config = dict(
    arch='jasper',
    dataset='single notes of musical instruments (NSynth)',
    train_examples=184686,
    hop_length=160,
    spec_augment=True,
    win_length=400,
    optimizer='soap',
    shampoo_beta=0.99,
    precondition_frequency=25,
    adamw_lr_other_params=0.0013,
    steps=2800,
    lr_schedule='cosine',
    warmup_steps=50,
)
Rows from block 2, named by matrix and row number. Rows with one number belong to one channel. Each number is 128 + 32 x the weight over its row's rms, rounded and kept within 0 to 255. All counts start at 0. Numbers have three digits each.
# convs0: first width-9 conv, stride 2 (model.blocks.2.convs.0.weight, 96x96x9), inputs 24-47, a 9 kernel for each
# convs1: second width-9 conv (model.blocks.2.convs.1.weight, 96x96x9, transposed), outputs 24-47, a 9 kernel for each
convs0.63:148093097080154120159159134160130081148132135134123134110092164120128187085099135086065148085158215057184170097110150138126200152186153098097153159137149143193134094139087099109144192182166143115170139189130153152138000000052121100243136179154170122098174125069129143132070099166097135151126141147106133096088137159144160164136090091124114117103071088130151121123127080160117127135136082119175107095175168110117155143088115116089128108084126124126222154112187175094135109119141122107113124113099148151103121177176169101144135101099110097137116103145191127113143107128116132140121142124077138127126139157100125123123165167115173128116105149165168100
convs0.64:135086206128108120129109162136072165112126120173104128074100155055118172143127142124136157115143195170157148124093084114084130122146156113206015215112120114146091120084128080155145135149147166188118125096128128134070110112135136180120167111123176101125158153141150140127104109117113151126147162128106138115097144113172090154109251013254103111081134100144098118087109107179143139127076131116120101143178175165178154103126078106109134129128092134144122150097136093152124151111141129100074112134108144143166083096136117160122130107110119145114151135127085167085133138113154131119101102144106116130104156117137124118102105129137110156116131164160084100
convs0.65:096140117145169095097102125134114147136126094101182172146166106135162106101123142194138063106166080057176146118152084113093155120126126083036125234112178124104099114151148133129096067152126098149168147096160131129093142124130134110067166139108141154163130120134142137119125121106155098098123129130139061117127154095124123121166113168190042160139139100147159174111124122119132134133085128135126123126127136153111113122109111129139096115186122056105145121149100171106130129089101137128122096092115150097123138182165091233128159098155113116095090171147142154123120110150158179159141147118158125103133157116147128123102175153081114131143145102098118116
convs0.66:078072110134126191130168169090149169144114144116101111112153153110143175175075152079192118093141156092099170041085121115197168137108131165132061130116162100193180125129066148079071114156136139144141151136131136103111141145145141129170122184109173149149136152177100122096179151155141130093139149077126117125107058061159193130141126118111087113134145121116105121132153155190128192102059097094075072105137121097138142140162108126106171095119075062041093088143121085099085104189149158137189123149183134113148180133099100129164116109089111126131147131149135112103137100128148150110129135108180162193114151127155132168114121133137128099099172131087134143
convs0.67:208105078088090137132073100207165049114160189170142156121145125103164161109117138097185094112121087143122116145173206149202124152138165115092119141091136111065039147137117095141125151148132115097125118133138094124127110110091146100046104077074152098172111110185074133160137153130117136124124144097139087114195102145078115074090184122118065122057092009172088093120119129160131135139147125151174190104111088144075131153125136077097111090118106120129118117114083133095099080097112116088119097086084133049145067097127146115150116154063123126175133164175177198195179167138111126067123150127139139180127132171127092107086098067128111137152113124159109114
convs0.68:164123131116168139115107079088136085066133094136173163084137088083176150129125155138106109101171174150157145182171115129149166143112086160077113141063157109179198072112117129177108135146105132073109127139111140169175163115127120089069135127164148089147130110151151174176113064103100123112102136125081137146107148174161124088128025181162089193108073159174115125050068117122161127079103145106143112122196172121119089154148187136125124058157146132204156176156140161108092071114152071096085130079124104112164140155166128139167181154155119186093100139122094192102174092084113144136081150088099159139100060090092114151159133176116078109123117129159162174
convs0.69:086125147111151128127168149059112086138142182156155090087152136097167184140165147137189195121127172142197086130118119108070120096133122114112093118101104148136106126149151138201191116044076191179177152134057081049097192027152060093100118168175103119110118098085159096159101134140088150124151133141162130124125144116099145121120133145112165074153086128127130128162121132134105138156145124167148156124105082113150131171094145157125084147136178129089123104136117116108118083123162145159161067091117089095118162167179144109126133130103171127130115073118120136140170133093110125126145107116086114132155076164103161114154134103101151126139138142135137130
convs0.70:132126077115101134112137099050107151161159095094150150082096121113066122149140140129138141113114136148110126153159178148138122155073114126162182112144154167186133191188139159137133138145186132149179125101115133139181079123203113170116170159203122119121135137153115105163109101134150089090107116120146139179174112120137136147134134139140102105079071130103169124147096086140130174082138115163096095088089091056123116151116135131128136142114102081082058114082102104077141137084138161101126143169111148172096122177128102139168116179071108106134061107152096115157105128170120099126162105128153134194096139096121109077098089138124106095141106102126114120
convs0.71:119123137072146112118115077153140093119109056107109096097173190130156154163118149131142145098144148060127099110119138100148136104075104206184162211117110064085140134165160144117116157159085114129172084147107169131188177065138156051095087127136197152118108099148082151103179184161164136117112132135095123126113127144131171117053099101157169114112032168153168184131098095111098074084112067160124127129101132108123083102100140121125174055100145169074150095144167128149150156166148136087118162138087173153105142086124107118040124103090144128177140110119115105127135187177143160150091131089124159122135123176110145147103119171161134134150071112125119097
convs0.72:123047092111124124158067109083119113137162149100116181130134151109123171145072156106069116053141197054098172105121132097108126107078123213116116148135104066147083156156101132113072136103067178138122114109076140064134104089161056118119103069150131065149142117143137110166121111123135145094101160165115088126105081044206147115108117120122147094140111129170177101153104105132075086103082084118126090085115132152131137118129158108099229126106092177134104131107126110098108081086155198131142157154132144167141093112114111103144098133011106116132167106145161109105103142139077145148128153141089183182156102126150113176144115190100119112093138137168097115
convs0.73:114124164117120082115131168109059077114089062140168135147123158155130126162114073167111113092113143133118119155155175147124118098110075056210165157106184141144118169116147121122132137086098100168164126164110076160114170009181010172083186079209159118115137172133134125137136105114150138110126059111149077181131153144121055173076188085095083099106119090145117127126142123156114142170114145135144098151089089148097132078145117100072113156122134140116101113093108109113177120106147138118082177163142118121108137170124159101144110129103122114094166116117095151085122091116095123128113131112107132158160146113162136154106157120117074159145147136173083125
convs0.74:065145112146104083136187103098120104199147147161200115067167113114124136147164141189145119143154089125204059162161155113138098111122124183114112199121085170092124172138160141128084135109074184079154105144105143105129155089115144145104115169124077078097119122098087123149042090087091080106121120074127160128138127151135135074068066155077126118158037162143142109138078114160142130137145123081095132134118086111131090103130113146171162183163109123175087078157067101125097089152118152127198118161127152115166090071173107112175127160131173093094102135121138129103092140131119104164138119128128123137168099130107140088150162136141130114170180137106167156
convs0.75:100105088075054120162143154199126106082104118109082152117141142158152126153132164148111125086146116143081106073115119137215142165159121153120167085126161055179121137108076082079141171182162082110056136152138145151177160188153140173119072069141155114126065113099087099128119148152145122072125133127146108102056095102157138141107094043077067207109170107110129149126138133119133133152120114120132147159112132141117096034110076121120161070096107172163145130183129139172093092162194162124110143144157178135162084061077122119042123110147149143158127079133075064095088114137105111080130111081138122098115144114110137113124140167188142096098079087132128117
convs0.76:114126098137131146144101121073092077104147149139130144117153114102098085134096121065099162101170216101191112095114101096200167140168153130065163143077208098160139134128088102128104179195104150119121112131139114124101124010128145073231103192119092175141128117130110112187133125117135114101118132125096094164120118170174159173141098086172075174150151186159181141133145066156124066101084115105130174129157134147162123102141100119142179053128129120194181133125136163124117112141129164099213127058164123080142091089172131099109113121151104156134095179173141095137130146158129134148144151143097122107112135107113115164101133093140099115109089107097174153
convs0.77:056136132146112128087095119116166149114074113103143096170185152164147125159156095075114138209197106116141115122116143142207196150112152088095091121147108089169137172192166142114131142078140153147150126125129112147138193149140149124116082171127145147130091147156168139183129125082098111100131152124096093126115154113214164182136106106140090177131202171127098139140140117118148195071120132095129167194119151137160146125188073109131156109101082148144074111114138102090132060061081119099155141112112076183153098143135130106123133189100147077135069101077159149125098159117123090114138137124157114115069143105144117146102115128113095139180148122163169158
convs1.63:123136155199134089067123137134153146161108147115114110127091156123132130122138138103095153130128114122114133142171138104088078080120119101177179206120062030100109093119148129166086090082067146137177157116085102097129115124131154133102127149137187155133145102075110053085124133127100102146160074138124189129127145130104111096197117139121163152136138138149127172172126130114123118168133123125117116152118134118160136123194135134091131127051096053082196138154153148131124099165151063097140173136109099120078132124118118129110147162118128124139121147126139173255152221097076178124175080091209170160118141183141166133136111142102111110127152153129150121
convs1.64:110133179173108129073120135129129104143077111100092118100169150155142142095159107160154170166163159093064096118174165126104106134165084150132123162160107109159102097185188090144107000181187092058156121150108145103107065088119135100112122102125101144157115146102120161148140150137164129149157134161090065193109000110152151111183111136156102117084134129110109146076155119156117109152088110159139107120152143130113204119173165135037183147080161151151133157123139132146105140137173166172105123146136127086103156120169112157114138124135122107131198122151146115144150142118123103125191171133111072140151096148099114117094169146110142142117140147191158106
convs1.65:133107130113071125090163108134129145144139149092112130095139130183134170155166136092205157170149053106127144105169115089189139152063116103100084138123188142153111168152175104121000152169113109134151159142114134061129110164100143124136106133150110095134107170113130143099092139090077169112054163152128173091000177117162145172075121128103131146160152156148141085161123108133107120119136170133105086126119129106173110110133089080174159119109192120121164084122144111112143179151185209106109156118136137124167160145174129114112155094150118170118108121113127096145087133116084104167133139092071055151130131135083137115170097143121128103133152162153118129
convs1.66:106109153160129067122078145092086132092106122106076157039091113182127111124142177154190133164120148111145168112130147123140127116141087070115135166101092089111123113143128086080085089090113062081167134124125152134130058081113115122111162141186107136116163127161173099120163159122103190192184185172136103135114124108066081118158131151102122098131171098115090124108138112131135092127121144128150092104145160161155157104132063122080186130100077134101093102114167104146163139212072183097075180123174123150124107108123100132103143129150166151145178103102138132140087147121139104180112069119048122080219126148124153161150146094140070184167141123157116144
convs1.67:135112177112089164052169118151120163188150178183146134173121188144150142143095134099136112115118100127143166073070121108163147178140158164088149099128064136102182208073148134143145118111126141102059125103091105172122106103092099109110097120134112131140148152151146134172187081119172130101122131142161109104162164136160165165165208204226123170186101146172096146112131081122126132164136127155158194175168190086129132182133151136107138121111186129156122155162131128100097116103137119072096100094087101077109077126111195153145072159146151149141120093106133129106099114144105097081100092161141112137142113109090129129084146120099097146130110170145151117
convs1.68:152108120163131089145127123125124194142103128123110109097136141124135150152157158156135139129112153147158156135134100129183143141117060095122020138171163162146130169153175131150116114135066155135179148143124151152063120202146150140107170123104123140170207140068066102089144115151155173124102105140109127119077112140126110129108119098127170141196116091144147107127215143117093117122226178136137132142100121150134119084189098091128193175203204190106101050082091118109133106166123160144074114097133125105133119105110168175157146172167120127093116140107092118123135187186103182177113146081050107124136120159140138115112081127090134111094119131135090157
convs1.69:158119095035150217231191181134113113128132118124128141116139148122136178183105100110146155130171106141139144172134128119125086096164139193177131153131148183098105124105144078118140123147142161183124054103137084127092128141130168134120100127102136130145139146130132153138103109123189201164175102087154076147182101103091136126130106131154156167111132112075092134118116106150165103140144143121095165128155105102097154131120126135140160129082156190105180125104126090169152101147115132148104142100124147111173138117121155093170116159113117149098067155203140182167127138144150158171118107155164105145130115100119096119091162179131093128156148088128109163
convs1.70:177144162142109136138125073092104079124059154114074128106104148143128161154114160137059192110191176132161143119114138134153156146143131135131065090129088148143090068112143120161163126137102033069104103103103170127106114119038088100091100113137149152170122127133132148167143146131132117129093091122088100087092115100094122154098094121129138161116131179103098094091114107106070117126147080104111074180131115146148085109177136131157148113121159077116083084131131150194104135113060104107131144079133123143187134136115060105102112125127107132177129162159179134126124147134117145102136147119111147042134131094109119126114115089086139081142123090125142146
convs1.71:170158082097114172165133137114161147176133118139081092068114101136111139153138151137134107178138141087090136156112132110101182160144064124092144088109137106114105151154149159187141068105094105088074097112136183134177136147146154097092129118107130085092087084100161177129088102111112090096113158169120176179141104053148114152113105126168175129102088151112111123111125125132152134119140129130128118082076098174145173165154087084094109159177125113117122167127164113112144070114105134184184119109145103128141149104121100148113162121131112107131112142151135106130102137135135122079164173198139082096140111135110146107089094168081158096111153119140136142
convs1.72:154024081122145170138131143095151186124157141122128126141107162086151094110082127095157123161161127122130154117112120122103072126112089148157101177097148126081154094121121098155132120185154098117121145131114149153101140156177138138122127078120136126147113132113145079103131114145152106098157136107101132141099093137155121136129106142132114162064147107120103106093115118125126110097138130134153082132078116063139134119149076174088178168123135084145097106143086159139128088139074182091110125120137107130113134091140129187133133143124146145151205142196145051115011202078068134075177121086114111137188130159149189102153129138111156094109137141142073173
convs1.73:122128145074096150190127128103072156103149157144180173117181126182125145073136104157129118075086098130150081091112119153085134149177185143050148129123174127108139064125090113109170196087125079103085104098113138130120130115095109140125173145129164157130102101111093096085080118123145117164150147129114176124131182146106207141109101072111174177137122189158090117080071140096130141125103089137117145142108179118100110114109151194184155124134120131105088140108103141104095099144151134131156065089124153157119121098128156134120096124102148170133142142110075126103083166098113108104193155140132131132153089114101134108110164137096105107129145145153167153
convs1.74:130145075107111143074119151128098139122124090121113119179109157141149198176202129150167146142139159129098126155173095150150123153103104196120142184207153184182026188111119139116133166119120138112089130136137093149147175141164174091155160146132163141187092159128155127092166171111164177097075138115174169130133161143161169164124131088125127150163144143183161122092081127125128124098120113150132115178131111114065076176156133144140103121114089130139166080117178161099125142070123162113114060096113098131091138135099136116125158070141170130162120148132122080084088123188154122125114154196086082034112115092178113157111113106129141123104094142141142138
convs1.75:136129202193220066059077092122149115130185156120129105080110082149123157093135163205142145177132139104133168084111142137186140089053122141087142062118137139097131158135147139069079095071167129069095118147126133147081115100116131111126153114167131103130111090116176109128127103109176000111201157118067076062101122132156069115074175155172115087093088129131118150138129155152144162122163130168183102091105165176137118152111052106153082141115131115121097117107160110109167125171136145087088150142127110162068101102092088121138138126145129131167157114160145141180151130141127157106198168052040070115192106146175119111062097114126104143116180124118086130
convs1.76:091136124112052157161098163151143143173144137118136098119152107145129143128133123142198130151103141144177156201156148104160182124080098122107146147227122038060136169154110138127079124128103147125114141157098124087137120133156119117115125112119181181169165097132088130081140098204181125115169147151126104172058121138117121130156090123128108132106120100144145126088158153098091127106142114151127083111066123129114143169184126104099129103092069114094176216169179121095121098089200214091057112136159099152110109152098092124132154097140170116115128131121104148146175182139102089166173191115089087100164129164176149156056171087167169148161099104116122145
convs1.77:116153105150150102097155142064087125125133106127140180081095119071135066095121169181127126140127119167121162129148122164113189087102143125100137098192160107148192087062099110061098046120124078131129161148143112103128096123142160181168148158153155109099131139109085130166027155130120077167112129128138118112124103175113149138143125153153132154145167114060156076127090139152127120153137184187197180100154111144126125193129161094119143124140147143123097157129152089105193141113152133122104130199143154157067126144139071107104147116085126147110150135186109108095209124204141121164154184109089107117143157144165118143149131108064096122089137106121119128