Weights of a small multi-label audio tagger.
Model: 1.37M parameters, widths [96, 96, 96].
Data: trained on single notes of musical instruments (NSynth), 184686 training examples, 1.0 epochs.
Rows from block 3, named by matrix and row number. Rows with one number belong to one channel. Each number is 200 + 30 x the weight over its row's rms, rounded and kept within 0 to 999. All counts start at 0. After the name is the row's rms in percent of the matrix's.
# convs0: first width-9 conv (model.blocks.3.convs.0.weight, 96x96x9), inputs 6-11, a 9 kernel for each
# convs1: second width-9 conv (model.blocks.3.convs.1.weight, 96x96x9, transposed), outputs 6-11, a 9 kernel for each
convs0.13,095,205,194,209,231,203,168,178,198,204,198,260,223,184,249,157,201,236,243,228,226,205,183,184,231,179,232,201,181,209,215,222,181,190,188,194,199,156,162,137,138,184,191,201,188,262,190,217,223,208,181,217,146,209,187
convs0.14,089,237,235,235,211,174,180,187,253,245,228,230,244,243,249,165,170,228,240,167,210,248,234,213,220,237,215,230,234,190,213,147,201,185,175,234,221,220,196,209,187,234,205,233,231,207,202,221,225,184,182,177,185,185,217
convs0.15,105,164,156,186,260,217,234,232,276,232,218,153,219,180,234,171,217,227,264,181,196,152,212,164,209,205,198,231,183,185,214,191,208,179,153,223,221,226,212,250,210,220,239,166,235,127,239,156,189,187,191,184,216,179,212
convs0.16,096,221,303,216,278,195,305,219,286,163,219,149,171,191,185,204,203,152,195,173,217,203,141,207,174,170,181,207,138,175,171,199,155,167,189,207,252,220,212,236,226,192,195,258,156,188,216,238,219,219,176,189,209,178,158
convs0.17,102,165,194,167,189,187,172,220,211,197,209,197,236,194,227,213,249,181,217,179,203,180,210,217,214,225,220,194,182,178,190,152,213,194,203,187,242,195,230,208,205,220,228,191,188,204,202,187,210,153,198,173,184,214,241
convs0.18,104,201,218,219,245,232,158,187,194,194,199,205,205,218,181,240,204,205,187,164,217,268,213,181,229,190,189,182,132,187,252,221,236,189,224,197,207,230,243,158,226,225,223,191,223,196,222,168,249,168,200,201,172,246,190
convs0.19,104,231,193,211,208,156,195,191,172,210,257,266,179,186,215,195,230,214,192,247,190,185,191,240,174,183,219,183,189,189,189,185,188,187,225,204,257,161,198,210,220,196,168,176,172,197,191,234,213,210,213,216,217,228,207
convs0.20,095,189,218,197,204,216,183,160,155,162,177,195,213,168,199,169,192,202,164,166,211,187,185,155,203,198,232,237,156,194,243,190,212,200,187,190,245,204,228,185,201,227,222,180,204,200,182,211,174,193,203,223,232,157,197
convs0.21,098,210,185,207,226,188,178,168,179,179,163,259,177,182,197,233,172,243,245,248,172,171,175,189,199,165,250,186,207,202,203,166,198,179,175,154,212,151,218,148,207,166,188,231,207,201,212,213,220,215,222,176,174,206,207
convs0.22,096,163,212,200,247,174,246,225,203,179,200,179,209,217,221,206,181,225,217,197,193,178,176,215,222,221,202,217,158,237,209,214,167,192,201,210,219,213,201,220,180,182,153,193,178,184,185,151,176,167,188,202,202,192,241
convs0.23,102,205,222,235,211,225,187,206,199,242,229,207,202,200,182,213,201,214,176,172,187,208,198,208,190,174,213,167,210,220,185,236,157,182,196,209,215,260,193,203,160,187,183,198,202,161,166,195,185,216,213,191,155,219,178
convs0.24,098,174,202,211,186,186,175,180,193,196,173,208,170,148,198,177,193,213,242,234,240,226,235,215,225,181,216,196,210,177,159,134,169,202,186,194,227,240,211,232,208,217,256,197,231,152,223,230,198,193,209,179,206,185,152
convs0.25,101,201,188,203,163,145,201,190,229,220,200,178,247,188,194,249,204,191,188,202,224,216,196,181,196,202,223,232,171,180,201,235,197,202,180,202,207,197,164,207,179,194,209,222,246,191,200,204,216,255,255,202,209,212,193
convs0.26,105,222,263,191,219,195,153,167,153,168,163,214,218,229,205,169,155,182,190,259,204,199,135,202,163,257,201,207,129,144,157,173,215,225,196,225,195,253,221,201,193,187,199,207,210,184,227,270,204,172,173,219,178,144,112
convs0.27,100,211,221,199,175,176,188,166,185,191,196,235,210,192,158,211,200,180,173,211,196,198,159,222,211,174,183,162,213,239,205,212,169,181,193,171,152,162,229,170,214,203,211,180,205,232,197,220,207,206,218,187,235,197,177
convs0.28,108,195,207,179,191,179,202,206,193,191,174,160,196,201,195,214,208,201,201,178,192,155,214,173,163,176,214,219,206,216,196,202,179,248,213,232,211,205,246,185,163,188,184,165,176,211,168,161,198,193,214,192,201,191,242
convs0.29,103,202,222,185,199,197,215,203,196,142,216,183,205,217,179,257,211,227,208,219,191,236,176,188,249,178,190,213,220,226,188,194,154,181,204,208,224,256,206,241,245,235,223,208,190,165,190,242,213,193,196,230,165,202,161
convs0.30,100,236,210,220,196,201,212,190,196,219,196,235,209,198,152,193,195,227,217,233,170,204,240,170,181,160,231,225,295,210,187,149,209,196,164,174,181,170,154,175,191,140,157,213,202,220,211,217,193,149,200,183,172,166,178
convs0.31,103,217,227,220,210,171,190,152,166,186,183,223,185,223,188,214,183,230,200,215,263,215,169,204,163,182,180,196,211,175,224,203,186,188,168,144,213,194,204,183,177,154,193,180,200,193,229,199,220,227,168,215,190,222,173
convs0.32,084,194,235,206,251,176,182,215,205,206,168,178,192,181,147,179,186,169,192,258,205,251,246,214,207,200,209,241,229,199,225,219,166,167,150,179,199,211,169,199,194,185,218,183,214,196,179,231,249,254,221,206,201,217,128
convs0.33,077,218,196,192,195,226,184,225,183,205,189,217,189,187,187,219,196,204,190,194,174,245,222,203,147,120,173,126,167,178,195,173,143,158,136,183,221,213,230,177,182,188,195,232,264,204,216,213,237,222,189,195,210,195,232
convs0.34,105,212,230,192,213,191,207,196,238,209,161,182,188,176,193,188,163,220,224,161,240,216,187,182,205,171,230,172,193,182,192,139,164,216,230,234,238,241,162,199,162,218,112,176,148,205,186,183,187,199,180,203,213,200,239
convs0.35,090,238,184,232,163,180,164,164,185,185,177,192,235,207,203,209,183,171,116,185,172,174,234,189,211,203,253,218,206,184,198,180,216,199,194,215,199,229,196,210,209,214,202,169,185,150,192,164,211,186,191,207,215,191,204
convs0.36,100,203,184,213,198,201,202,195,185,201,231,191,182,216,238,220,205,216,170,180,164,196,162,203,237,197,233,176,172,199,151,151,127,204,168,203,215,186,219,200,180,212,193,179,215,222,166,184,175,213,233,202,182,231,228
convs0.37,105,221,199,187,191,196,198,220,220,221,195,199,211,184,195,192,212,238,241,216,206,220,196,217,236,180,225,185,166,137,167,162,192,204,255,223,194,185,215,215,221,197,253,197,239,172,229,193,168,192,216,196,211,162,175
convs0.38,099,205,210,165,205,187,200,168,197,178,223,166,256,183,179,210,170,177,156,204,220,167,209,204,217,183,153,209,117,203,165,210,197,178,167,208,174,220,178,231,196,179,230,163,205,207,200,215,196,196,222,217,249,182,234
convs0.39,108,197,209,168,194,186,205,191,206,159,223,179,205,186,219,172,192,229,217,173,250,227,183,183,153,245,200,204,155,193,182,182,191,204,217,206,210,238,200,165,178,167,202,202,196,191,217,241,195,226,177,194,203,184,210
convs0.40,088,195,186,198,189,211,191,217,221,223,213,200,181,147,248,224,250,257,181,225,185,167,222,203,187,167,185,232,199,186,207,206,244,217,235,200,199,174,208,200,217,191,226,170,214,213,197,188,197,193,227,227,211,228,198
convs0.41,100,193,214,242,206,212,196,193,213,244,191,220,194,191,236,192,226,224,188,186,192,169,205,257,195,173,212,175,182,176,138,187,194,235,198,245,236,201,211,201,199,189,200,173,226,163,251,233,199,213,201,181,220,161,192
convs1.13,090,190,192,221,229,202,159,158,158,145,187,189,215,213,241,199,166,162,174,217,206,218,222,192,215,196,219,190,203,231,148,227,233,187,210,239,161,226,199,223,251,207,205,214,246,212,223,133,207,159,178,197,162,209,215
convs1.14,094,222,189,206,185,157,167,166,168,223,219,174,188,171,152,183,176,204,156,199,194,207,215,160,187,210,164,184,223,215,209,167,218,231,183,186,139,202,184,142,134,185,204,139,193,173,161,204,210,169,183,205,212,207,217
convs1.15,100,229,171,220,214,231,168,183,164,155,209,171,180,206,198,240,220,169,129,188,238,204,188,225,200,214,165,228,133,129,214,229,155,185,208,227,264,239,155,236,212,231,192,176,206,227,243,262,230,196,221,166,164,204,180
convs1.16,084,248,172,247,196,275,207,251,199,219,186,184,200,192,176,225,205,185,207,179,224,178,191,208,198,194,219,214,163,163,190,145,151,172,178,142,152,169,225,216,206,223,206,194,232,194,173,193,209,173,240,191,240,227,176
convs1.17,105,154,193,154,189,193,190,239,226,213,206,172,188,172,213,198,185,139,194,195,243,170,191,247,200,152,203,199,178,220,196,232,192,219,227,216,292,160,171,207,150,195,173,195,172,166,141,167,197,211,243,230,198,202,158
convs1.18,099,182,193,195,193,173,230,227,201,217,177,197,214,184,208,190,162,225,229,242,178,203,262,258,203,189,202,202,216,167,189,188,208,215,209,242,188,204,186,184,170,160,169,181,166,185,191,220,208,240,211,198,222,204,180
convs1.19,116,192,217,215,200,174,218,233,203,248,196,191,197,217,179,217,224,125,246,186,252,168,167,263,208,136,198,248,163,231,184,192,223,184,199,189,207,198,211,187,255,233,215,218,223,251,213,182,175,160,210,212,232,177,171
convs1.20,093,228,132,221,171,248,252,206,228,168,192,198,214,221,212,210,207,171,181,191,252,238,195,244,226,165,106,204,265,200,245,256,174,228,199,177,173,227,183,210,180,196,202,196,177,160,257,231,229,221,190,228,172,199,174
convs1.21,103,177,183,187,187,151,237,185,248,157,173,200,201,176,205,208,196,174,216,271,208,154,183,270,179,169,232,219,219,235,185,194,188,203,203,173,172,215,162,163,166,218,162,208,164,219,214,230,159,219,143,200,217,164,202
convs1.22,089,214,176,190,195,228,203,195,166,210,251,213,179,231,184,233,217,163,185,206,181,189,213,204,197,205,208,208,158,189,183,158,170,217,237,241,231,170,167,176,151,177,224,225,264,233,265,211,227,219,213,203,182,189,180
convs1.23,104,136,192,183,181,162,198,192,257,132,155,229,188,257,210,172,201,210,193,181,248,237,196,223,191,198,169,200,158,160,221,257,148,226,197,203,233,206,221,177,161,184,204,200,215,227,199,183,195,237,194,195,207,162,223
convs1.24,099,208,225,259,263,210,183,162,215,204,217,210,226,249,232,202,204,183,177,209,192,200,172,154,165,181,170,188,185,204,246,170,192,247,219,222,257,250,169,210,199,189,147,189,188,155,270,201,166,174,152,242,191,197,236
convs1.25,100,174,204,202,211,229,227,207,200,201,178,252,173,181,219,190,225,251,125,137,202,233,153,237,252,165,186,232,179,184,224,147,217,237,210,168,173,208,187,195,196,280,219,162,196,166,172,200,212,200,177,192,227,210,191
convs1.26,104,162,247,185,238,205,233,278,182,238,210,174,221,244,239,216,213,202,219,248,195,154,216,218,245,221,198,205,174,198,255,155,235,208,194,246,150,179,175,202,239,194,174,182,196,194,208,207,236,230,204,212,216,225,205
convs1.27,094,228,222,241,232,247,215,226,205,197,235,214,162,201,261,220,214,189,210,229,253,213,200,242,216,252,219,237,250,236,222,252,170,149,231,190,223,187,213,214,176,189,188,278,205,244,233,190,196,208,222,183,171,200,240
convs1.28,101,225,213,197,216,235,231,215,178,152,236,227,205,215,207,159,186,229,166,166,190,224,195,167,167,226,161,236,181,190,238,185,223,205,159,231,190,237,221,228,194,198,197,224,202,228,212,233,233,189,196,190,184,217,156
convs1.29,108,205,190,209,206,226,207,224,231,228,180,150,153,185,223,177,170,270,150,179,181,233,183,153,207,245,161,157,160,181,218,149,186,174,153,185,224,147,211,255,215,189,196,216,262,209,229,187,186,229,194,255,183,164,235
convs1.30,099,163,186,167,185,171,240,156,222,149,187,170,182,160,222,177,235,230,210,179,183,202,211,206,176,188,205,239,174,266,243,195,190,239,158,199,202,219,206,220,227,242,171,161,158,211,149,202,168,201,151,203,161,196,191
convs1.31,107,206,197,228,238,229,225,250,199,212,125,182,206,164,233,218,217,186,179,198,249,164,183,239,201,161,218,184,218,168,206,227,168,186,205,196,196,249,224,176,188,199,181,181,186,216,157,238,217,194,196,169,239,184,250
convs1.32,077,157,224,202,213,245,149,217,137,220,193,192,215,211,199,200,189,209,211,163,202,192,230,246,199,153,195,163,195,192,235,218,221,193,215,195,272,217,218,157,177,159,194,132,217,234,181,197,224,216,247,200,233,228,260
convs1.33,075,147,148,209,244,200,258,198,297,152,161,231,180,200,224,211,171,215,196,162,215,222,195,212,228,198,195,263,185,187,165,178,157,117,161,143,217,201,177,208,156,216,180,199,181,243,122,162,211,222,179,186,150,151,179
convs1.34,098,247,181,177,205,205,195,191,224,154,203,191,198,167,200,209,195,216,229,222,192,187,211,244,177,193,211,199,201,149,192,217,168,212,187,193,199,250,220,217,240,182,136,172,196,145,226,204,196,158,162,190,196,194,205
convs1.35,090,229,191,222,205,223,257,210,248,199,180,211,261,178,274,185,210,251,229,220,186,206,163,241,174,173,198,236,257,221,180,236,246,239,216,196,178,188,183,223,242,247,239,211,246,195,198,223,243,187,198,211,236,218,148
convs1.36,101,168,204,149,197,181,234,180,227,224,256,199,247,241,187,280,202,137,200,172,204,227,233,173,184,201,209,204,195,233,158,180,204,169,182,232,169,139,196,200,163,146,154,192,178,216,192,185,190,162,221,217,249,208,179
convs1.37,100,185,255,205,248,210,202,215,198,169,202,220,197,235,170,183,197,185,191,227,189,209,180,207,176,147,225,201,261,194,201,204,174,194,187,190,207,240,238,191,220,180,217,240,180,169,226,240,133,202,211,202,294,239,219
convs1.38,089,239,95,203,191,210,223,203,181,183,156,169,205,194,194,176,200,245,191,196,264,224,179,211,224,214,223,256,257,186,200,194,192,210,190,184,234,160,156,201,217,191,212,156,177,155,237,176,193,189,219,165,177,163,160
convs1.39,108,319,152,226,165,227,205,237,207,253,175,179,250,187,197,218,135,220,245,207,186,206,270,213,218,220,204,194,259,204,183,179,173,226,210,174,221,230,223,240,184,205,228,187,164,206,202,193,205,172,236,161,209,195,171
convs1.40,087,197,207,162,233,239,229,230,193,193,224,190,171,175,169,217,224,207,202,255,255,208,258,228,178,233,232,195,140,216,175,194,176,230,139,183,186,243,220,185,242,236,205,143,201,232,207,218,239,220,184,187,187,149,196
convs1.41,100,183,183,163,167,156,172,209,240,203,222,221,194,200,143,150,228,210,160,118,194,187,155,187,191,219,194,277,207,151,237,217,206,199,216,165,218,246,231,203,226,214,190,180,188,200,237,242,212,203,202,223,202,186,165